Weights of a small image classifier.
Training: soap at rate 0.0021, 7900 steps.
Data: trained on photos of plants, animals and fungi (iNaturalist), 155796 training examples.
Rows from block 3 of a small image classifier, named by matrix and row number. Rows with one number belong to one neuron. Each number is 50 + 15 x the weight over its row's rms, rounded and kept within 0 to 99. All counts start at 0.
Before each neuron's rows are labels from the 100 images, of 14976, where the neuron reaches its highest value: "responds to" is what is common among them. Only what is clearly more common there than usual is listed. The data: photos of plants, animals and fungi (iNaturalist).
# fc1: MLP up (model.blocks.3.mlp.fc1.weight, 768x192), inputs 64-127
# fc2: MLP down (model.blocks.3.mlp.fc2.weight, 192x768, transposed), outputs 64-127

responds to: phylum Arthropoda; class Insecta; order Lepidoptera
fc1.404:60 56 51 58 50 33 57 47 84 43 48 51 67 59 87 46 40 71 28 69 66 35 30 49 58 65 49 49 44 46 52 37 60 10 57 59 81 57 54 63 57 44 69 22 48 49 27 48 67 30 64 36 52 35 65 38 45 59 71 41 42 28 34 32
fc2.404:53 50 48 63 39 29 52 40 62 85 32 45 80 78 48 51 69 47 44 25 56 56 36 48 55 62 50 51 65 49 57 54 20 65 73 41 68 49 50 08 62 42 44 59 59 52 47 44 31 67 38 51 36 37 38 55 30 31 58 49 53 51 71 63

responds to: phylum Tracheophyta; kingdom Plantae
fc1.505:54 43 50 52 47 35 65 46 54 63 32 36 57 50 59 33 37 49 36 69 41 75 46 39 99 42 59 64 30 52 52 71 70 62 53 40 63 91 44 74 62 70 53 62 33 61 45 80 33 54 27 40 58 34 45 73 36 75 09 66 69 51 63 52
fc2.505:33 46 08 63 61 30 42 57 18 38 48 59 50 53 65 85 25 63 44 19 38 36 34 41 60 48 35 50 30 69 39 60 66 47 22 60 59 67 28 56 31 31 34 60 46 17 44 44 55 28 51 45 47 31 31 61 39 30 39 38 19 37 38 59

responds to: phylum Tracheophyta; kingdom Plantae
fc1.382:66 55 38 51 43 21 63 58 49 49 46 40 51 52 44 54 38 56 44 34 43 37 56 87 67 45 44 63 45 45 46 58 67 49 47 30 57 53 59 46 32 68 58 73 34 65 37 77 39 54 55 57 34 64 71 58 23 55 30 26 55 72 54 31
fc2.382:74 44 53 43 95 63 30 47 47 59 38 68 31 79 70 62 43 66 43 71 50 46 29 60 61 47 35 48 31 72 41 48 66 47 33 69 55 54 35 48 35 39 58 52 36 23 69 55 64 55 60 45 52 28 67 67 24 73 76 57 46 58 58 66

responds to: class Aves; phylum Chordata
fc1.438:43 82 58 56 53 19 53 33 46 62 35 61 38 38 73 42 51 46 39 69 52 58 26 45 77 63 40 69 57 73 48 42 56 33 39 49 35 54 55 47 32 70 62 47 63 73 62 29 53 72 74 65 99 50 67 86 54 55 56 59 56 60 41 42
fc2.438:83 46 34 64 50 41 72 50 55 64 54 63 52 73 24 65 28 60 64 50 62 73 37 61 41 69 51 42 30 45 60 62 41 54 73 41 47 48 56 66 64 37 44 30 39 31 29 45 63 73 28 26 44 26 36 58 32 66 33 43 54 68 61 61

responds to: phylum Arthropoda
fc1.259:56 41 44 36 55 03 39 59 37 57 50 36 54 38 65 48 35 37 31 31 27 12 34 51 44 61 61 39 41 29 43 63 48 61 38 35 55 70 34 49 43 37 48 25 44 66 45 48 72 42 40 35 46 42 40 48 55 52 64 36 47 64 61 52
fc2.259:54 57 52 68 31 26 39 57 41 42 53 53 73 52 50 66 33 52 57 66 38 44 46 52 71 67 66 39 51 81 70 53 40 51 60 42 65 41 58 42 73 66 35 70 38 56 46 40 60 78 72 52 22 66 73 48 52 50 69 54 18 46 42 47

responds to: class Aves; phylum Chordata; order Anseriformes; family: Anatidae
fc1.556:49 12 56 66 54 53 82 40 70 57 54 34 53 57 41 75 35 70 35 39 46 35 56 65 57 64 43 42 56 38 46 37 57 54 65 55 71 78 68 49 26 21 56 58 65 50 54 50 42 44 59 30 52 25 48 57 37 45 54 66 76 40 77 59
fc2.556:63 58 49 57 78 79 43 34 49 36 75 35 28 55 80 21 60 38 68 74 70 26 37 48 68 53 50 37 47 53 59 33 54 45 69 77 54 25 45 33 46 63 63 63 32 30 60 67 42 50 62 58 64 45 57 69 48 56 49 66 42 43 29 44

responds to: class Aves; phylum Chordata; order Accipitriformes; family: Accipitridae
fc1.499:62 74 45 46 66 28 53 16 61 35 86 74 59 48 48 61 64 65 21 66 62 56 68 23 67 45 54 52 51 66 16 43 59 25 69 45 59 44 73 71 47 37 52 42 51 55 24 40 26 71 49 49 48 58 52 51 30 68 69 67 58 64 25 65
fc2.499:51 32 51 58 59 53 32 36 77 40 68 77 45 73 50 57 65 36 62 29 53 60 71 52 54 34 77 39 59 26 50 66 45 67 69 46 49 50 51 86 83 81 64 57 74 92 62 39 47 38 43 72 69 72 17 60 26 60 42 41 43 49 41 59

responds to: phylum Arthropoda; class Insecta
fc1.227:62 39 44 58 70 50 72 60 50 61 59 49 52 37 76 46 49 59 26 56 51 28 47 18 60 48 54 36 38 52 61 36 48 25 63 42 71 57 81 60 64 44 45 58 36 56 74 60 68 58 31 69 45 42 46 39 43 66 41 64 54 46 62 29
fc2.227:43 55 61 34 40 58 50 53 58 73 32 51 51 75 14 56 64 39 48 51 53 64 43 46 48 59 58 55 73 55 30 50 61 56 49 87 52 33 46 54 56 57 39 47 45 54 43 34 47 77 63 65 58 51 53 61 45 68 39 43 51 78 51 42

responds to: phylum Tracheophyta; kingdom Plantae
fc1.128:65 57 46 44 74 89 54 55 73 62 72 54 41 39 47 71 82 45 57 72 70 29 79 47 56 56 71 54 63 77 52 68 49 49 35 43 73 42 44 37 51 25 45 50 60 41 46 48 43 27 65 76 59 44 40 59 66 44 19 42 13 46 56 55
fc2.128:31 45 39 35 41 63 47 44 35 41 25 85 37 71 71 43 34 37 47 48 39 52 45 46 44 63 53 28 30 61 44 62 52 48 10 52 52 58 33 48 45 40 51 46 41 45 43 59 45 46 70 78 49 19 64 67 25 51 46 62 62 52 45 38

responds to: phylum Arthropoda; class Insecta; order Lepidoptera
fc1.191:56 39 66 57 55 55 69 52 79 38 41 54 71 45 75 69 37 66 30 41 66 44 40 53 58 66 48 36 52 47 52 64 54 28 49 63 70 60 68 67 63 47 67 25 44 49 48 68 63 58 49 36 40 18 47 67 27 58 46 29 46 38 51 25
fc2.191:44 67 15 64 34 31 47 40 56 68 45 45 82 59 42 38 63 26 32 45 65 41 47 55 55 70 64 45 53 51 46 51 29 57 81 35 61 52 55 19 32 41 29 70 54 54 43 34 30 23 42 17 31 24 48 55 45 42 61 43 39 56 57 49