From a checkpoint of a small image classifier.
Model: 6.45M parameters, 32-pixel images, arch swin, norm layernorm, activation gelu, patch size [2, 2], depths [2, 5, 2], widths [96, 192, 384].
Training: soap at rate 0.0021, 7900 steps, batches of 128.
Rows from block 6 of a small image classifier, named by matrix and row number. Rows with one number belong to one neuron. Each number is 50 + 12 x the weight over its row's rms, rounded and kept within 0 to 99. All counts start at 0.
After each neuron's rows are labels from the 100 images, of 14976, where the neuron reaches its highest value: "colour at peak" is the nearest of a few named colours to the mean colour under the peak. Only what is clearly more common there than usual is listed. The data: photos of plants, animals and fungi (iNaturalist).
# fc1: MLP up (model.blocks.6.mlp.fc1.weight, 768x192), inputs 96-143
# fc2: MLP down (model.blocks.6.mlp.fc2.weight, 192x768, transposed), outputs 96-143

fc1.511:61 59 60 41 34 21 47 41 60 41 41 54 59 62 51 59 60 49 47 51 54 56 65 43 54 45 51 60 51 57 51 69 60 53 66 38 47 62 26 46 51 55 58 31 53 51 34 53
fc2.511:48 51 62 59 58 48 65 48 56 50 63 63 47 45 51 40 60 63 59 60 66 64 47 40 50 34 42 18 55 56 64 60 51 54 46 53 38 57 46 35 36 41 60 39 57 64 30 69
colour at peak: brown

fc1.131:77 60 70 15 63 61 38 65 66 51 28 49 44 62 67 68 28 54 46 35 25 46 37 55 32 35 30 65 44 56 46 57 48 56 59 67 57 38 36 41 36 53 51 64 53 51 36 35
fc2.131:33 32 58 49 42 61 51 43 43 58 39 35 71 29 46 50 50 75 46 13 52 55 43 41 38 57 42 62 58 46 62 64 45 47 43 51 45 48 47 41 42 64 56 33 62 31 52 68
colour at peak: white

fc1.254:63 49 51 38 46 46 36 52 51 59 51 48 50 50 70 47 43 55 30 25 51 71 31 58 29 48 43 55 36 52 44 78 54 38 69 70 51 41 24 66 51 64 51 49 38 43 53 15
fc2.254:47 37 49 50 31 69 38 33 37 47 42 63 39 54 44 69 61 46 50 30 54 50 55 50 69 32 31 37 36 40 50 46 41 43 36 49 68 57 53 57 49 41 59 40 57 43 28 71
colour at peak: white

fc1.199:50 44 57 52 41 72 36 57 66 56 48 35 47 54 45 56 63 45 32 49 59 57 48 43 24 37 47 48 57 54 63 36 46 65 48 49 47 56 56 29 44 65 39 53 57 54 58 47
fc2.199:45 27 47 36 43 52 50 75 48 52 37 57 54 34 63 69 46 67 50 45 67 55 42 46 63 62 63 54 56 60 47 35 40 57 75 42 66 49 73 43 49 48 48 46 57 55 38 66
colour at peak: orange; yellow

fc1.378:64 55 47 36 19 72 72 50 47 28 46 51 36 50 44 58 65 45 68 52 60 46 50 55 43 61 38 38 42 68 43 53 45 65 42 39 63 39 55 31 55 40 46 52 67 59 53 60
fc2.378:26 45 41 35 63 45 53 36 55 67 48 48 76 55 46 47 44 36 24 47 46 67 60 35 58 39 56 34 56 50 50 57 36 43 60 55 65 70 49 65 69 37 41 52 21 56 61 67
colour at peak: cyan

fc1.344:60 39 45 35 43 65 38 52 44 34 39 44 46 61 23 33 50 80 68 59 66 65 45 62 30 37 54 42 57 58 66 18 43 55 56 60 44 60 45 57 55 60 64 49 44 37 38 49
fc2.344:42 31 41 65 52 41 60 45 33 58 52 54 66 63 69 63 59 48 58 35 61 59 60 32 50 45 66 62 50 75 38 51 44 36 45 48 42 34 47 33 61 31 47 62 46 60 37 41
colour at peak: cyan

fc1.298:55 40 52 25 59 61 44 53 33 32 53 26 49 66 69 42 54 67 53 37 57 55 60 32 58 48 35 42 30 32 51 54 61 50 56 60 37 47 64 55 54 57 56 45 44 48 47 34
fc2.298:55 69 50 63 36 51 63 44 42 57 53 61 53 40 51 74 34 37 40 60 54 68 53 78 47 45 25 47 43 73 40 48 39 50 15 31 44 56 34 69 53 63 45 30 51 43 47 51
colour at peak: grey

fc1.74:42 40 46 34 38 54 34 32 29 60 55 35 56 49 54 51 61 54 53 31 57 58 34 36 32 34 38 63 68 40 55 32 37 45 30 52 32 42 45 70 42 47 63 47 22 44 75 59
fc2.74:70 73 61 49 50 44 46 55 67 37 55 41 43 52 55 43 51 51 53 62 53 44 61 47 47 62 23 60 42 65 62 54 48 68 40 51 43 16 50 49 58 43 50 53 35 66 42 55
colour at peak: brown

fc1.345:65 51 32 60 43 51 62 38 48 56 51 53 44 38 52 49 65 58 41 44 45 39 50 45 52 61 38 53 45 64 58 43 57 52 59 41 59 29 53 67 53 42 53 60 58 48 57 42
fc2.345:46 34 75 57 37 57 61 53 54 50 22 57 41 47 29 56 64 57 46 59 31 69 59 43 61 21 28 63 29 41 59 27 43 59 47 55 64 56 63 77 43 65 22 59 69 47 42 51
colour at peak: grey

fc1.170:48 49 69 34 52 49 79 57 44 55 32 48 28 55 45 37 41 38 50 27 42 24 62 56 06 44 43 37 59 50 56 55 57 54 53 53 43 48 54 69 63 67 51 35 48 26 49 41
fc2.170:47 48 53 68 50 36 40 60 64 48 53 66 74 54 45 34 44 55 39 46 57 43 29 49 54 52 48 34 16 41 58 55 52 37 46 45 48 56 50 26 27 25 46 47 38 72 39 69
colour at peak: orange

fc1.625:36 64 47 52 51 43 59 70 50 45 54 50 38 59 30 48 46 52 46 57 44 44 48 48 53 37 49 57 57 44 56 67 52 44 77 40 50 41 54 58 58 73 37 42 47 58 56 52
fc2.625:36 38 37 57 43 47 55 51 54 37 51 57 35 64 49 19 26 59 35 60 66 48 53 68 63 38 40 52 46 85 42 39 44 74 48 42 48 48 63 46 44 54 29 59 65 49 47 60
colour at peak: pink

fc1.351:50 40 43 30 72 52 56 45 51 44 45 56 53 43 69 42 55 73 53 60 52 28 65 48 60 51 35 63 55 50 63 38 33 69 46 57 55 38 37 38 76 56 37 65 54 55 27 53
fc2.351:53 43 47 65 56 51 52 70 66 33 67 57 70 32 73 39 45 59 51 52 51 69 64 48 65 38 37 32 51 33 36 41 51 46 45 55 57 48 40 53 62 35 43 50 44 64 59 48
colour at peak: pink

fc1.372:48 64 64 46 48 63 48 58 51 61 65 61 54 64 38 55 72 57 49 34 54 68 38 52 40 59 52 51 26 54 59 42 75 44 63 66 41 56 57 60 48 47 56 45 66 46 39 55
fc2.372:55 67 53 55 61 35 63 42 54 52 44 51 61 49 58 34 31 55 33 43 47 59 48 53 39 32 51 30 56 52 50 40 28 34 64 66 44 57 48 46 51 48 47 42 47 65 76 60
colour at peak: brown

fc1.641:44 48 31 46 48 47 45 51 38 58 61 70 47 49 50 37 33 28 42 42 52 59 53 65 44 53 45 34 40 58 67 57 55 34 59 75 76 47 56 75 48 62 29 67 56 34 21 54
fc2.641:43 59 52 24 47 49 65 65 47 53 53 30 29 30 36 56 49 44 50 35 47 64 69 31 27 53 63 33 67 44 59 37 48 47 41 46 22 50 21 31 59 58 37 65 16 41 62 59
colour at peak: cyan

fc1.614:73 50 54 35 45 48 37 69 40 53 45 63 60 51 68 59 24 57 35 39 32 44 44 53 42 46 66 57 71 53 34 57 56 66 31 60 56 60 58 49 34 40 49 50 56 41 68 48
fc2.614:45 49 58 71 33 45 62 58 22 69 49 35 66 53 55 51 37 56 45 46 61 59 59 54 39 39 61 48 52 69 53 45 37 48 59 59 53 50 52 56 33 43 49 47 50 18 48 58
colour at peak: white; pink

fc1.316:43 63 46 47 44 74 43 46 53 36 50 51 31 63 31 62 41 40 63 35 46 73 50 43 52 78 65 52 54 55 37 63 42 53 46 45 29 65 45 69 43 64 41 58 44 35 56 35
fc2.316:39 59 20 51 41 53 44 64 45 40 53 46 49 61 69 59 45 59 62 64 55 59 75 48 31 54 47 49 62 60 56 48 51 45 61 60 53 39 52 22 54 27 41 59 64 36 46 53
colour at peak: white

fc1.736:70 31 59 45 56 42 40 63 47 33 38 45 38 50 53 53 45 46 55 46 54 45 60 43 50 40 54 54 67 45 39 58 51 54 54 57 51 50 52 75 43 71 38 38 35 46 75 66
fc2.736:42 56 54 57 43 50 73 69 57 47 70 49 79 33 31 49 56 61 40 52 40 38 38 21 45 41 59 35 40 62 55 34 62 55 55 81 40 36 50 28 47 37 46 73 50 61 39 43
colour at peak: orange

fc1.461:41 50 63 25 37 73 52 52 54 60 63 42 42 46 19 46 40 51 43 35 39 41 50 64 32 48 39 13 60 49 53 61 31 37 64 50 40 51 51 51 47 68 51 62 78 46 43 42
fc2.461:53 42 81 47 41 44 61 67 38 43 62 49 46 59 61 57 45 62 56 35 74 71 39 48 52 51 62 42 45 50 48 30 48 52 04 77 45 52 49 54 33 40 56 42 47 58 71 56
colour at peak: pink

fc1.67:48 60 29 43 47 52 53 57 48 51 51 42 51 44 51 35 61 51 46 29 74 60 59 58 75 49 38 37 68 51 52 62 32 68 54 37 46 58 57 61 65 58 23 51 67 38 38 41
fc2.67:62 60 53 72 34 43 59 50 55 48 48 48 68 57 59 33 52 53 51 66 61 46 32 65 72 49 46 28 63 45 36 66 57 56 55 56 67 34 45 33 60 29 63 53 43 37 50 27
colour at peak: pink

fc1.607:62 33 51 48 36 73 68 49 49 53 43 58 15 57 43 45 48 41 71 66 49 53 52 48 50 43 34 35 41 42 35 53 33 57 49 37 40 51 56 59 61 62 40 50 66 36 40 56
fc2.607:20 48 11 60 45 35 42 56 65 58 50 52 66 56 50 35 39 45 36 64 22 55 72 47 47 37 59 55 45 51 51 29 58 43 44 58 79 51 41 52 67 30 38 42 25 65 49 58
colour at peak: cyan

fc1.414:57 49 52 54 49 51 55 74 58 22 58 50 51 44 65 60 63 36 40 48 46 48 42 58 65 67 62 45 53 66 44 46 59 49 65 58 41 43 42 69 31 53 44 55 11 46 50 47
fc2.414:46 41 48 67 48 46 60 28 48 41 39 56 51 74 54 55 31 46 66 74 58 62 63 65 33 43 66 46 43 45 36 64 37 28 45 48 52 56 70 49 48 44 63 49 56 50 44 58
colour at peak: white

fc1.687:51 56 65 51 58 73 25 55 39 47 61 61 37 54 46 62 51 50 52 63 69 43 50 50 69 55 44 50 24 55 33 64 37 59 50 36 52 51 51 29 44 46 53 63 52 46 53 28
fc2.687:64 54 47 49 56 43 57 42 56 59 60 41 73 49 54 41 44 48 67 44 60 44 50 66 49 27 58 21 40 25 67 54 44 37 50 67 58 55 40 36 49 39 57 32 64 44 41 50
colour at peak: grey

fc1.651:43 14 38 34 37 53 51 55 54 55 47 48 56 49 35 67 43 54 69 52 47 54 28 51 64 63 54 47 46 70 53 44 29 56 46 62 61 56 57 51 73 48 72 52 83 50 52 63
fc2.651:49 53 55 76 37 41 54 57 49 43 63 44 47 25 47 59 48 41 56 51 45 45 45 44 64 16 44 46 41 53 51 26 39 35 43 32 48 53 32 61 38 57 77 46 57 47 29 53
colour at peak: grey

fc1.509:41 57 42 44 53 66 48 61 48 63 29 54 39 56 36 56 40 33 45 42 47 54 69 73 51 62 65 35 42 49 71 42 43 42 63 62 44 52 62 49 54 56 47 54 34 75 61 56
fc2.509:20 62 34 58 48 46 48 46 47 53 74 58 65 48 41 19 47 50 51 39 52 53 64 50 42 56 54 33 38 74 53 40 58 54 34 42 42 42 54 53 45 33 39 44 50 57 60 22
colour at peak: brown

fc1.89:41 59 37 48 47 39 45 17 39 57 56 69 44 50 65 41 44 50 56 35 55 45 24 81 81 50 35 48 61 58 59 58 43 52 66 46 59 57 50 65 39 53 55 45 46 42 33 48
fc2.89:24 50 54 51 30 39 46 73 57 52 51 51 20 41 51 51 39 51 29 50 43 40 54 65 40 35 71 43 28 64 54 41 50 33 75 59 50 44 28 55 48 54 41 31 41 61 51 87
colour at peak: pink

fc1.735:72 39 84 22 80 52 66 65 43 64 30 68 49 42 35 45 53 67 51 29 46 52 45 50 28 55 35 49 45 51 57 55 54 54 60 43 33 42 39 67 66 69 62 52 34 52 64 58
fc2.735:53 57 55 50 56 58 51 64 51 43 60 62 57 68 48 45 39 50 54 45 40 61 37 30 34 61 46 56 22 55 53 50 36 30 60 61 66 56 57 44 29 42 35 21 58 57 50 62
colour at peak: brown

fc1.561:45 51 35 53 52 44 45 57 27 31 41 59 61 51 46 83 49 66 71 43 55 50 43 54 56 50 62 39 54 47 80 49 50 54 32 37 47 52 41 47 43 51 52 75 52 48 58 54
fc2.561:28 48 36 37 49 51 55 60 79 56 53 29 29 19 66 66 48 64 52 56 49 32 73 43 53 51 62 55 54 74 48 46 49 41 52 57 59 63 49 41 58 37 45 47 77 47 47 55
colour at peak: pink; white